config.toml
arch = "conformer"
model = "sound classifier"
dataset = "single notes of musical instruments (NSynth)"
train_examples = 184686
gain_aug_db = 6
n_mels = 64
hop_length = 160
input = "mfcc"
spec_augment = false
win_length = 512
targets = ["instrument family", "velocity"]
num_classes = [11, 5]
norm = "layernorm_no_bias"
activation = "relu"
mlp_ratio = 4
head_dim = 64
fused_qkv = true
qk_norm = false
inner_norm = false
moe = "top_k"
num_experts = 16
moe_every = 2
expert_mlp_ratio = 0.5
experts_per_token = 2
shared_expert = false
subsampling = 1
layers = 12
width = 256
positions = "learned"
kernel_size = 15
label_smoothing = 0.2
loss = "cross_entropy"
residual_init = "none"
optimizer = "muon"
muon_scale = "match_rms_adamw"
lr = 0.0025
momentum = 0.95
nesterov = false
orthogonalizer = "newton_schulz_5"
adamw_lr_other_params = 0.0018
grad_clip = 0.5
gradient_noise = 0.3
steps = 2800
batch_size = 64
epochs = 1.0
lr_schedule = "cosine"
final_lr_fraction = 0.1
warmup_steps = 80
weight_decay = 0.2
adamw_weight_decay_other_params = 0.05
Rows from block 9 of a small sound classifier, named by matrix and row number. Rows with one number within an expert belong to one neuron, the router's apart. Each number is 128 + 24 x the weight over its row's rms, rounded and kept within 0 to 255. All counts start at 0. After the name is the row's rms in percent of the matrix's.
Before each expert's rows are labels from the 100 clips, of 14976, where the router gives the expert most weight on average: "responds to" is what is common among them; "loudest band" is the band of the loudest frequency at the time of the peak. Only what is clearly more common there than usual is listed. The data: single notes of musical instruments (NSynth).
# router: router (model.blocks.9.mlp.router.weight, 16x256, trained with AdamW), inputs 64-127
# up: expert up (model.blocks.9.mlp.up, 16x128x256), inputs 64-127
# down: expert down (model.blocks.9.mlp.down, 16x256x128, transposed), outputs 64-127

# expert 0
responds to: organ; synth lead
loudest band: 250 to 500 Hz
router.0 089 [107 150 122 108 156 152  99 125 104 153 147 125 154 159 144 109 126 120 165 135 110 137 123  98 100 123  76  89 128 102 107 126 159 102 126  95 131 107 122 139 154  89 126 155 138 134 127 117 141  71 133 132 125 144  97 146 155 127 200 133 168 177  78 103]
up.0 105 [127 134 162 128 125 140 104 131 130 134 106 101 119 106 118  91 118 138 167 157 100 110 136 150 149 124  93 199 151 135 116  88 138 115 111 106 142  94  89 125 119 112  81 147 145 106 128 123  86  93 103 126 174 146 116 100 153 173 130 135 149 156 111 135]
down.0 095 [157  92 135 128 115 157 127 134  87 156 134 112 152 133 146 120 136 126 124 153 161 142  92 139 158 109 159 130 137 166 122 138  94 105 147  84 161 139 118 122 126 129 113 111 129 137 147 126 116 145 160 119 124 108 153 153 104 119 145 104 113 116 103 116]
up.1 103 [113 136 141 115 160 121 160 113 125 129 105  81  83 112  92 130 128 139 120 104 110 138 152 145  95 128 132 123 118 131  89 107 121 119 117 173 121 140 120  90 126 148  61 143 154 110 143 149 145 200 130 115 129 114 116 141 119 175 101 137 135 113 148  93]
down.1 101 [111 133 130 158 142 119 138 123 149 124 115 128 166 120 143 172 101 117 115  92 116 124 167 103 164 120  65 146  95 102 137 131  71 119 154 148 149 118 125 169 101 149 157 106 172 120  88  97 139 164  97 137 124 104 158 167 162 130 129 124 154 110 138 104]
up.2 108 [161  98 170 147 128 120  75 142 153 112 106 189 101 115 132 156 121 122 126 130 197 152 149 146 135 120 136 151 124 124 124 145 164 107 125 142 118 134 158 138  87 149 139 152 143 142 153  78  97 114 159 123 129 128  82  84  72 132 117 122 114 124 170 147]
down.2 105 [150 109 153 166 115  91 123 131 149 134 160 136 177 104 106 134 119 127 137 116 123 137 140  87 143 124 102  86 111 117 115 121 136 142 114 122 134 181 184  92 126 146 148  60 146 109 129 147 147 119 135 127 151  68 142 119 115 167 108 165 137 150  97 124]
up.3 103 [121 132 109 122 100 147 115 129 118 118 114 106  99 135  86 126 134 124 141  70 105 151 169 131 110 128 138 140 101 161 151  64 110 130 118  79 137 172 133 127 144 157 125 151 144 168 121 159 149 134 106 144 126 107 136 111 101 161 165 149  80 129 118 111]
down.3 094 [101 123 123 114 117 158 130 158 100 140 154 136 140 148 117 110 160 156 128 120 181 114  92 131 112 130 152 135 154 175 116 137 171 172 165 152 155 154 128 114 124 134 142 146 166 110 137 141 133 125 114 116 126 139 103  92  95 117 100  98  77 110 139 134]
up.4 101 [173 102  74 108 116 118 125  79 144 151 125 114 118  99  86 134 103 106 151  94 125 181 148  83 112 145 149  94 132 113 167 100 102 100 117 185 147 130 119 129 118 128 101 104 134  91 137  97 116 144 134 176 133 119 131 103 112 146 112 151  91 114 161  77]
down.4 102 [119 112 110 110 146 102 108 101 138  99 110 150 137 170 126 148 143 100 168 135 123  73 148 171 101 109 155  94 138 133 100  94 161  97 134 100 147 122 154 111 132 106 137 146 181 171 162 123 189 104 156 145 110 117 140 159 141 125 111 101  96 126  86 150]
up.5 100 [ 84 149 103 135 110  91 139 187 156 115 146 153 149 117 105  79  68 154 117 153 128 122 110 155 131 174 165  86 120 126 118  99 131 106 144 101 135 131 109 110 137 108 127 133 115 160 106 119 119 159 120 124 127 144 101 115 141 142 155 106 130  92 145 115]
down.5 099 [144 127 113 111 188 139 115 146 142 118 140 132 147 167 111 150 122 139 111 157 127  89 152 152 140  98 142 110  92 105  91  87 126 112 147 149 107 140 154 141 134 149 137 158 112 155 191 174 149 144 122 161 169 152 158 144  98 119 131  85 114  85 154  88]
up.6 101 [128  77 135 123 127 157  89  97 115 149  94 143 144  98 107 113  98 159 147 122 155  95 189 157 159 114 126 141 149 134 140 118 129 100 177 106  95 104 191 142 134 171 108 119 131 115 151 117 150 149 134 109  97 128 141 165 137 146 166 100 118 161 145 117]
down.6 098 [119 145 152 140 140 178 117 154 113 163 161 114 166 123  84 120 143 180 161  95 133 145 155 178 144 120 153 105 108 120 141  94  92 136  95 103 140 146 162 106 126 154 144 122  98 132 133 140 127 101 165 114 149 151 153 135 115 139 120 163 179 114 120 121]
up.7 103 [123 147 122 127 107 118  84 100 118 200 109 148 174 107 122 128 139 156  99  85 184 160 104 152  96 121 169  99 142 118 145 178 126 114 145 159 144 160 110 123 105 106 124 157 195 179 130 143 121  89  96  98 102 155 134 163 158 138 153 137 119 112 148 141]
down.7 098 [114 138 134 142 124 103 159  97 121 127  84 145 133 146  88 134 120 181 163 146 146 152 105 104  66  83 111 143 126 118 105 158 106 149 146 152 134 166 122 107 106 139 113 133 147 143 170 139 128 126 152 113  83  84 128 116 107 167 116 148 124 155 145 132]
up.8 094 [ 70 131 155 119 159 164 148 131 119 118 150  70 159 149 159 157 117 142 115 133 132 149 121 137 195 158 153 116 124 119  80 160 143 128 126  90 130 129 126 121 150 133 128 137  70 117 178 117 149 100 133 126 161 120 195 134 134  61 145 104 111  85 106 128]
down.8 099 [107 102 121 117 120  70 153 157 146 134 106 142 130 155 122 116 141 120 131 142 144 114  97 154 154 116 125 135  88 191 142 122 141 116 179 143 125 171 111 130 130 137 105 147 145 106 163 152 100 153 106  97 126 102 108  96 151 168 124 150 142 107 119 100]

# expert 10
responds to: vocal; synthetic
loudest band: 250 to 500 Hz
router.10 098 [123 105 117 126 110  94  88 135 144 129 102 122 144 131 107 148 151 146 124 147 125 142 115 156 164 109 123 103  88 148 177 102 148 156 149  80 138 144 155 134  93 135 123 135 123 121 140  90 111 123 144 107 122 145 127 170 145 113  71 154 133 185 134 121]
up.0 104 [122 142  82 131 130 163 125 104 123  60 108 131 147 152 101 100 135 131 127 150 127 119 143 138  91 107 106 143 144  69 121 121 146 144 142 146 191  99  91  84 102 160 103 139  87  77 126 105 151 120  97 128 149 145 136 129 104  88 117 136  92 142 137 108]
down.0 097 [ 93 126 152 147 114 137 128 148 114 161 106 144 124 170 115 136 118 157 154  75  79  88  95 158 103 133 120 118 142 152 121  96 154 137 112 158 133 132 171 134 111 126 148 137 149 114 103  80 126 138  94  93 102 132 118 130 133 148 142 147 130 149 165 138]
up.1 102 [ 81 129 137 155 150 127 117 138  99 121 151 144 140 127 164 185 114 114 105 141 126 116 170 138 122 121 143 102 125 190 118 153 188 130 144 134 153 166 104  93 132 147 148 123 131 124 122 161 140 103  94 139 109 151 140 119 120 135 148 179 166 126 128 117]
down.1 100 [133 116 134 133 134 138 124 119 145 135 197 131 104 153 137 129 118  99 137 167 160 190 111 136 125 168 163 128 124 153 121 105 106 155  87 135 121  98 133 132 144 116 187 118 148  85 125 149 130 111 135 126 146 128 104 100 110 115 121 168 155 141 152 139]
up.2 102 [123 176 152  90 126 159 106 116 101 134 104 114  86 147 163  76 132 131 124 122 145 126 134 131 163 111  86 149 136  93 110 148 172 130 154 131  86 153 141 128 142  89 126 169 140 110 156 168 118 127  91 141 143 174 105  91 167 103 125 109 108  92  90 142]
down.2 112 [128 115 160 121 151  77 117 152 111 120 137 121 121 167 132 149  91 158 103 114 118 124  81 168 139 124 151 154 115 108 149 118 108 120 116 145 146 129 121  99 126 127 141 130 129 169 108 151 101 132 103 109 128 147 117 110 164 106 123  90  97 110 185 124]
up.3 107 [131 148 107  91 113  97 126  97 150 120 167 128 141 126  80 157 162 123 149 124 157 153 139 145 146 135 148 128  86 139 114 108 171 134 127  90 141 133 187 152 190 134 159 163 114 152 152 139 109 126 110 158 177 176 124 129  98 123 149 151  77  76  96 117]
down.3 098 [156 112 145 149 180 131 103 144 163 128 157 137 109 106 129 105 130  92 106 119 148 133 188 133 159 117 177 142 130 148 166 124 159 134  91 124 122 124 118 119 102 104 153 108 120 122  98 145 110 114 147  94 155  99 213 118 105 156 139 115 131  99 113 125]
up.4 102 [109 112 131 126 149 171 136  92 124 127 126 117 105 142  83 141  74 167 148 148 145 136 101 140 155  97 152 141 139 144 132 137 148 133 151 171 151 146 142 137  85 109  90 129 162 114 136 110 123 126 154 138 145 157 101 126 137 139 165  99 134 147 121  82]
down.4 100 [116 135 124  95 144 131 138 135 196 130 173 115 132 144 124 133 142 131 115 164 113 164 107 123 136 130  93 117 144  84 133 102 113  97 114 110 150 130 159 110  89 115  94 143 152 154 126 157 129 115 164 114 155 155 148 119 102 133 105 164 124 114 116 125]
up.5 104 [150 147 161 149 153  85 134 147 152 144 169 165 106 157 134 130 136 145  89 122 110 147 114 117 107 120 109 160 110  92  85 126 139 138 127 175 107 140 184 148 140  79 132 146 154 145  81 101 144 118 117 121 120 154 127 134 101  94  99 152  96 120 114 170]
down.5 098 [135 167 174 131 133 148 187 134 135 139 130 137  95 133 148 171 132  84 105 128 127 136 132 194 159 102 159  83 114 130 116 154 163 123 161 158 134 165 136 122 115 114 145 106  91 109  85 148 168 124  70 139 131 123 156 115  86 128 154 170 152 122  96 131]
up.6 105 [109 127 165 141  89 125 110 144 108 166 128 128 125 144 109 100 128  95  88 107 115 140 149 151 147 145 126 154 104 142 121  96 136 130  94 124 126  96 120 121 104 126 157 106 107 116  88 129 119 150 105 121 122 121 121 116 153 123 153 135 122  84 153  76]
down.6 100 [129 163 129  63  98 105 117 177 115 152 149 125 129 141 114 107 138 104 120  96 117 142 147 139 128  89 114 111  96 119 123 150 145 167 100 166  95 141 142  89 131 133 102 115 130 172 141 105 108 110 173 147 115  99 104 102 141 119 137 141 144 171 117 187]
up.7 097 [108 128 118 112 137 147 123 116  98 125  66 129 153 130 152 137 124 131  93 121 133 129 122 128 103  98 104 155 104 158 143 109 164 106 114 148 105 115 150 130 161 143 148 132 137 141 204  93 139 112 139 121  89 131 119  90 121 130 167 109 129 121 137  94]
down.7 097 [ 96 114 134 127 136 124 124 143  43 154 191  81 130  93 126 107 178 144 127 127 106 129 180 179 153 133 138 130 114 153 131 141 109 105 116 111 142 122 130 154 134 108 117 122 130 105 112 131 104 156 123 189  96 157 131 121 101 145 120 127 108 157 122 115]
up.8 099 [139 169 125 111 127 102 100 103 126 103 139 130 112 143 102 117 160 139 138 143 116 159 139  91 183 110 104  82 136  82  86 150 111 136 124 154 113 106 165 132 108  78 120 101 149 143 173 168  96 158 138 118  92 141  96 105 112 102 162 150 136 120 142 156]
down.8 102 [133  99  90 151 162 104 131 131 185 122 127 150 132 136 107 122 102 142 115 169 159  94  98 152 129 130 201  98 109 119 144 133 125  78 127 136  79  93 151 103 111 104 130 150 107 125 128 146  93 138 118 157 114 155 107 169 128 102 133 106 125 139 138 157]

# expert 11
responds to: organ; octave 5; string
loudest band: 1000 to 2000 Hz
router.11 104 [111 120 100 122  85 132  72 161 144 103 129 141 174 169 118 127 113  94 131 131 129 111 129 146 127  73 136 104 137 151 114 174 149 147 134 155 149 119 148 112  98 131 102 184 130 156  98 147  87 128 109 136 139  98 152 134 117 168 144 163 105 106 152 117]
up.0 103 [137 120 148 128 120 141 161  97 129 162 149 145  97  84 160 146 107 121 111 108 102 135 126 163  97 165 114 111 181 186 146 136 146 148 112 179 116  76  92 104 145  96 131 128 127 137 145 124  95 149 129 163 141 123 126 187 130 147 106 166 159 147 127  85]
down.0 099 [110  88 160 147  89 133  75 155 153 121 143  99 122 178 134 135 146 135 115 153 120 111 175 140 165 135 137 130  94 117 118  98 121  86 110 157 121 147 158 128 103 136 112  72 136 117 118 122 155 151 153 128 120 160 162 136 135 161 117 110 149  91 111 130]
up.1 102 [103 115  98  96 109 119 122 138 137 129 132  73 121 134 116 145 135 133 132 139 137 128 145 132 127 127 132 176 103 157 121 124 116 110 121 118  98 126  85 144 159 145 128 173 114  81 109 115 160 136 140 113 126 140  98 182 167 110 108 107 130  91 138 154]
down.1 109 [182  94 127 130 163 154 126 140 105 100 120 163 126 103  99 112 118 153 104 140 125  99 123 161 135  95 130 127  87 105  94 172 154 127 147  79 127 186 140 127 167 133  81 120 134 130 130 134  84 115 115 133 125 108 117 112 123 133 150 123 143 152 104 149]
up.2 095 [104  91 137 176 119 100 139  88 114 134 101 132 121 143 125 177 146  96 146 118  96 118 169  80 124 126 128 129 115 138 113 142 141 147 138 176 117 118  85 128 125 132  99 113 128 131 147 115  62 129 143 110 134 132 102 130 116 151 148 103 112 193 120 148]
down.2 098 [104 146 145 172 106 117  93 141 145 144 108 153 112 131 128 123 112 114 161 139 118 125 148 130 136 156 110 107 157 212 108 128 158 173 162 118 169 126 116 167 159 131 159  76 107 120 132 115  99 163 133 113 129 141 134 165 122 158 127  98 100 152 109 136]
up.3 096 [114 142 145 129 106 131  95 118 124 105 127 159 135 132  80 153 147 155 110 121 167 108 129 138 121 129 157 166 112 115 141  92  91 141 131 150 109 118 103  94 130 114 145 146 128  71 129 133 117 153 130 129  94  86 152 213 107 120 137 130 102 148 122 108]
down.3 095 [ 78 150 163 115 146  72 147 113 151  82 145  93 139 123  69 124 144 124 109 125 110 130 140 122 142 115 109 128 104 119 115 114 158 142 115 167 148 110 159 114  69 141 143 174 126 140 140 102 100 169 126 137 134 115 155 155  99 126 151 136 108 107 100 116]
up.4 101 [119 130 134 138 123 127 110 127 149 106 108 117 148  73 139 122 125 132 128 108 102 115 178 129 134 171 115 162 146 131 115 129 104 105 103 182 144 122 146 144 122  98  80 131 131 127 115 108  89  99 148 172 115 118 133 128 116 153 137 155 115  92 138 127]
down.4 098 [109 117 155 144 113 106 108 103 141 123  99 136 116 135 144 155 133 121 157 142 130 146 161 149  91 106  84 149 130 146 161 113  68 168  92 130 146 101 112 111 117 172 168 122 127 128 124 110 170 113  90 150 127 148 137 149  97 132 126 160 120 130 125 133]
up.5 096 [157 108 100 114 120 103 163 128  91  95  99 167 119  93 131 106  87 109 126 163 118 126 107 103 124 143 157 166 147 138 121 106 115 138 117  83 136 190 122  82 145 124 111 110 108 138 120 133 112 109 115  92 111 147  89 126 144 120 118 108 108 116 111 103]
down.5 103 [125  94 135 160 119 147 166 140 132 147 137  96 134 123 141 139 175 176 174 149 130 133 155 139 122 130 172 131 135 176 134 168 126 148 130 112 109 146 133 113  65 129 157 141 133 101 119 163 160 155 108 147 131 132 140 116 120 104 118 162 149 130 155 115]
up.6 102 [156 105 130 142 141 100 128  70 148 124  96 147 147  99 114 109  94 174 151 105 114 138 133 132 111 124 171 128 141 117  87 113 117 123 137 139  99 130 105 173  93 102 159 124 128 157 117  95 125 103 111 150 102 104 138 155 173 112 130 172 157 162 139 105]
down.6 095 [162 146 158 108 182 155  54 147 147 109 129  90 167 142 144 121 175  80 161 132 126 131 146 187 153 120 106 114 129 163 116 144 120  89 141 143 145 133 147 113 130 127 116 120 119 107  98 141  85 138 164 129 145 107 147  85 160 136  98 170 100  75 106 178]
up.7 097 [106 128 119 128 118 108 119 105 107 134  83 101 134 158 121 107 118 148 157  99 131 120 123 160 121 138 161 108 130 166  72 124  96 138 106 166 163 115 156 155 157 160 142 106 139 111 117 152 123 143 144 125 149 110 152 148 181 110 111 156 109 154 108  58]
down.7 099 [144 151  98 164 153 144 139  64 111  85 126 126  77  86 146 107 108 166 115 179 120 104 161 154 147 132 141 109 128 141 158 130 149 165 146 113 132 128 146 119 147  93 109 153 125 126 152 158 156 162 146 121  87 125 102 161 147 128 129 119  91 127 110 120]
up.8 092 [104 163 116  83  97  72 137 143 135 122 110 125 118 145 163 166  97 123 182  97 109 119 101 119 111  72 175 188 157 123 110 149 104 166 100 128  94 145 145 129 144 125  93 121 127 103 139 101 101 104 147 115 124 155  96 103 141 135  94 113 134 118 126 120]
down.8 100 [147 135 142 182 171 157 103 132  92 111 156 115 165  93 133 123 132 123 142 147 164 116 107 140  96 151 124  92 128 178 147 106  96 125  97 143 121 115 144  87 145 116 119 136 118 153  89  96 139 124 151 123 117 123 154 110 114 120 148 130 110  98 122  98]

# expert 4
responds to: synthetic; bass; octave 5
loudest band: 500 to 1000 Hz
router.4 101 [107 150 113  97 181 157 107  82 119 140  86 144 172 147 111 128 146  84 116 163 133 152 128 157 132 101 150 118  79 141 128 102  87 157 151 137 140  88 161 140  97 149 149  96 175 198 123 114 128  99 126 148 160 134 118 127 143 128 138 120 144 100 104 113]
up.0 092 [ 73 126 108 136 118 121 125 106 114 163  93 116 135 125 155 142 170 106 133 136 108  92 133 169  88 119 133 175 175 142  75 107 101 161 162  99 137 109 141 124 116 137 111 152 119 108 148 116 122 122 121 163 152 137 127  82 135 120 139 170 135 127 124 177]
down.0 089 [125  95 149 138 152 140  99 106 114 127 133 117 133 100  88 103 121 103 101 163 162 159 108  90  94 135  94 117 149 155 146 115 163 133 139 103 111 113 133 122 162 158 152 146 133 117 126 117 136 126 125 160 116 126 145 127 120 127 133 107 145 155 172 124]
up.1 092 [114  78 131 171 119 152 106 103 115 128 112 171  74 121  99 156 125 145 133 124  77 117  98 131  96 124 106 128 168 118 102 138  78 122 112 120 155 111  68  97 141 104 141 101 134 122 120 164 150 142 131 175 114 127 129 134 128  96 144  92 202 159  93 156]
down.1 101 [127 110  95 121 127  95 136 143 115 174 147  86 188 105 150 126 124 126 130  90 135  77 154 194 130 126 112 132  87 135 141  79 150 152 116  74 138 106 153 109 125 145 161 101 184 120 142  87 132 141 185 112 166 129 147 164 103 140  97 103 126 165  97 145]
up.2 101 [142 102 121 160 127 110 147 112 106  82 123 137  94 138 139 114 129 108  88 147 122 145  93 122 119 125 160 112 133 161 131 142  98 140 159 104 115  99 148  92 132 105 182 140 122 109 140 121 126 128 138 133 156 143 121 122 125 133 128 134 124 111 157 140]
down.2 095 [104  94 107 108 124 137 134  82  96 112 118 119 115 171 125 114 127 130  86 146 117 142 120 106 133 169 105 118 133 197 107 119 142 111 152 115 179 100 143 109 149 112 154 157 137 145 110 136 129 133 139 167 135 146 153 145 158 157 134 134 161 123 129 115]
up.3 098 [124 132 185  91 128 153 159 123 120 122 172 144 143 109 158 132 107 104 144 116 100 134 171 107 180 125 125 117 116 120  71 134 120 143  81 114 142 101  95  74 143 122 157 124 162  79 117 143 109 114 146 143 101 141 132 153 150 120 141 136 109 160 128 153]
down.3 101 [120 126 136 138 116 134 162 122 112 175 137 140 143 105  68 126 156  74 105 139 141 121 134  96 150 149 156 169 142 159 148 124  89 133 115 149 139 122  80 129 105 123 107 130 155 110 136 158 173 154 139 134 114 160 153 119 135 114  99 151 148 125 128 141]
up.4 100 [144 124 162  99 119 128  90 167  79 127 105  78  99 110 116  99 124 121 116 149  98 152 128 131 153 109 123 137 129 133 123  99 124 110 131 116 139 107 129  92 152 152 138 134 111 122 104  91 156 164 112 117 147 156 122 146 108 137 151 118 118 124 123  71]
down.4 091 [122 129 163 101 139 107 105  70 158 105 154 145 104  80 125 127 173 102 160 103 189 143 104  79 129 105 119 116 107 122 163 108 119 142  82 154 137 130 135 118 132 103 131 163 153  95 154 149 125 142 151 142 136 153 103 100 169 118 167 138 111 121 112  74]
up.5 097 [122 144 117 133 174 107 192 126 122 142 148 113 118 144 106 139 114 139 129 164 123 117 113 107 172 137 132  94 118 135 117 102 134  91  69 114 117  90 141 134 104  99 120  98  78 102 115 195 133 103 144 148 117 116 121 120 113 118 130 139 124 171 112 109]
down.5 102 [128 145 142 134 169 150 144 143 112 135 109 124 120  97 139 157  72 137 146  65 163 155 121 123 160  85 169 143 158 148 148 101 130  93  97 118 153 130  95 150 101 121 124 177 109 125 130  93 112 132 143 132 144 136 108 130 177 118  95 144 121 165 110 121]
up.6 100 [119 106 120  99 108 126 135 156 126 118 178 162 153 141 155 139 164 117 123 135 129 157 115 122 147 120 146 117 115 121 121  97 152 162 140 124 115 106 142 117 107 122 138 120 151 141 173 107 120  77 116 148 166  83 110 142  90 118 131 151 116 102 133 123]
down.6 102 [141  98 151 188 152 144 128 153 154 129 118 150 117 144 139 130 126 147 166 145  90 113 144 140 117 152 117 198  98 146 140 105 142 110 123 153 142 156 148 183 166 109 111 136 151 136 116 128  69 120 106 110 133 126 100 120 104 132 141 145 135 118 136 117]
up.7 095 [117 168 178 124 116 123 128  99 143 187  97  97 126 193 132 127 111 132 116 130 153 164 158 133 152 145 134 136 157 133 135 105 132 164 131  94 115 113 117 120 148 156 130 150 130 137 143 163 146 162 121 110 163 146  97  99 135 137  95  98 165 141 138 148]
down.7 099 [160 101 142 137 132  98 154  99 163 109 120 135 129 137 145 107 128 145 142  99 137 139 111  87 135 150 133 105 122 117 104 109 127 114 152 139 100 128 125 134 124 132 171 126 125 171 151 121 144 140 158 141 140  89 144  97 117 138 146  95 133 152 136 110]
up.8 102 [ 95  82 127  86  98  80  89  83 120  88 143 159 141 133 165 137 155 122 111  80 125 148 123 143 181 152 125 110 141  96 121 133 101 124  84 152 138 131 116 159 107 133 103 135 120 177 102 168 143 128 130 114 104 141 140 103 126 144 142 115 136 117 115 145]
down.8 092 [124 143 164 134 143 109 137 116 158 133  74 120 139 170 143 115 107 173 107  91 108  63  89 113 112 142 125  62 126 150 152 114 161 116 110 107  97 138 137 131 154 143 125 146 138 163 181 123 150 111 112 105 140 144 131 156  86 152  83 151 117 111  73 124]

# expert 13
responds to: synthetic; mallet
loudest band: 2000 to 4000 Hz
router.13 105 [ 86 111 125 141 117 143 141 114 174  99  81 129 167  86 126 157 100 142  84 152 103 129 134 114 183 139  92 126 180 138 110 108 128 108 115 165 144  90 155 135 133 129 143 118 138 134 168 149 116 114 115 185 122 127 135 113 154 133 135 129 119 160 163 129]
up.0 100 [122 105 144 122 139 125 112 122 122  58  95 114 145 115 151 126 110 116 147 119 106 118  98 124 127 113 129  80 136 142 127 117 100 146 111 143 138 112 133 122 113 142 147 153 129  92  84 122 132 107 126 119 145 109 126 133 149 153 130  87 140 109 112 152]
down.0 098 [123 170 126 142 120 154 192 148 105 114 104 136 106 103 120 100 150 172 154 161 121 144 100 150  91  91 110 129 115 161 123 117 139 128 133 125 158 106  87 135 118 150 155 118 128 115  92 181 152 141  91 118 112 120 139  75 130 132 117 142 129 182 133 133]
up.1 102 [153 139 104 130 136 178 148 110 173 132 109 135 124  95  86  81 134 159 128  93 117  83 148 158  79 121 131 143 135 115 151 106 146 137 137  78 191 140  80 121 108  96 146 156 114 146 113 154 120 124 123  99 133 130  89 187 105  90 133 134 123 115  92 116]
down.1 099 [112  83 112 118 127 158 132 139 113 121 170 136 125 152 129  99 124 127 106  95 148  83 145 127 134 124 142 116 169 141 161 135 124 148 108 102 124 126 146 141 130  89 122 148  88 132 123 142  80 145 141 132  90 134  96 118  98  94 102 127 101 145 131  97]
up.2 100 [128 116  90 121 149 122 127 142 128  95  95 137 137 109  92 135 128  84 126 110 103 169  92 167 135 141 126 119 124 102 154  61 145 141 129 108  94 175  77 136 120 145 151 153 142 146 140 123 117 116 131 133 130 106 111 118 110 148 142 154 163 148 179 130]
down.2 093 [ 63 137  92 152 129 102 150 128  93 106 101 143 131 138  86 135 153 153 180 122 115 105 110 137 150 116 141 153 176  97 123 118  68  78 149 141 130 155 136  95 100 122 128 122 121 184 124 185 103 128 152 136 128 154 141 106 122 144  95 127 144 142 138 108]
up.3 102 [155 174 158 135 129 137 182  68 132 128 165 176 153 119 146 136 146 143 110 116  95 112 140  99 144 109 125 115 119 122 170 122 131 125 115 113 143 141 143 168  48 138 154 114  94 143 119 118 165 135 167 129 135 111 160 212 165 174 134 115 129 121  85 131]
down.3 094 [146 113 113 138 142  89 116 141 138 131 125 142 164 177 140 106 156 137 122 125 158 158 115 124 118 156 134 133 142 134 172 135 142 163 142 181 152 127 130 104 131 150  99 127 148  59 166 125 149 115 143 146  98 137 102 122 140 143 109 119 139 141 149 122]
up.4 097 [130 153 117 112 146 132 130 142 133 131 143 111 110 105 159 101 177 141 115 149 121 114 143 172 125 139 140 121  87 123 146  95 116 112 131 138  94 162  95 139 152 138 170 103 125 112 102  92 145 102 148 145 143  89 178 136 142 129 141 125 129 176 146 175]
down.4 110 [147 159  79 108  64 123 135 112 129 154 174 175 102 143 155 124 161  94 158 115 133 128 200 129 132 147 125 163 142 131 133 151 156 124 100 136 119 131 127 118 146  74 143 123 125 134 132 107 132 125 171  86 100 109 126 107  76 168 136 140 125 105 115 148]
up.5 107 [186 146 131 109 127 124 132 122 152 151 118 112 129 127 123 108 159 152 155 150 140  63 144 127 136 116 143  99 110 125 128 164 111 165 145 136 164 123 125 171 109  85 165 149 152 159 103 167 154  73 116 136 100 154  64 165 138 153 122 134 157 136 141 156]
down.5 099 [142 120 130 151  93 167 102 114 139 139 115 137 124 106 164 121 148 116 123 132 110 105  96 153 115 145 131 180 126 120 111 101 134 162 134 147 131 114 170 124 127  85  96 109 163 142 178 130 132 140 117  97 103  98 155 113  87 148 114 164 121 104 165 108]
up.6 091 [140 137 117 170 124 113 126 133 124 112 129 185 144 125 100 139 134  93 141 152 104 138 131 179 119 121 131 137 144 126 120 110 151 169 138 102 174 153 139 128 118 124 123  79 108 120  87 143 112 131 144 115 117 138 157 133 113 132 114 126 172 117 110 114]
down.6 103 [135 126 102 120  91 181 134 164 108 109 105 132 135 100 145 134 172  91 122 133 119 165 122  75 144 129 103 156 113 100 174 146 153 168 144  80 124 160 125  95 138 144  82 117 114 144 141 124 161 110 129 108 145 100 101 121 117 152 143 132 187 111 144 101]
up.7 095 [ 83 129 117 111 134 152 115 156 131 129 125 100 153 123 101 145 140 138 137 134 107 106  97 162 130 147 141  88 144  95 126 103 135 153 130 127 167 118 172 128 141 151 148 102 156 132 137 101  79  81 127 153 128 115 145 161 151 179 154 126 101 129 129 130]
down.7 100 [116  96 132 158 129 132 152 119 144 114 173 180 107 145 141 134 114 130  80 168 125 145 164 151 120 115 154 146 120 123 136 178 128 127  97  99 125 122 123 109 124 119 136 136 121 105 138  97 167 151 106 159 121 145 121 151  89 127 126 135 100 163 113 170]
up.8 102 [133 145 147 126 115  86 137 120  90 134 152 106 134 155  90 136 133 163 151 144 154 166 117  98 140 132 142 123  79 120 146 113 130 133  85 116 122 127 115 120 154 151 147 124 122 139 113 151 151 111 107 123 126 152 150 142 103 147 105 120 150 108 157 112]
down.8 093 [111  90 123  98 148 113 134 189  91 105 133  98 109 131 132 124 123 112 139 159 121  69 149  92 143 144 111 172  59 160 120 113 146 121 113 143 107 118 140 114 150 132 106 122 126  85 154 152 134 123 138 127 165 163 148 149 150 107 139 115 165 128 138 117]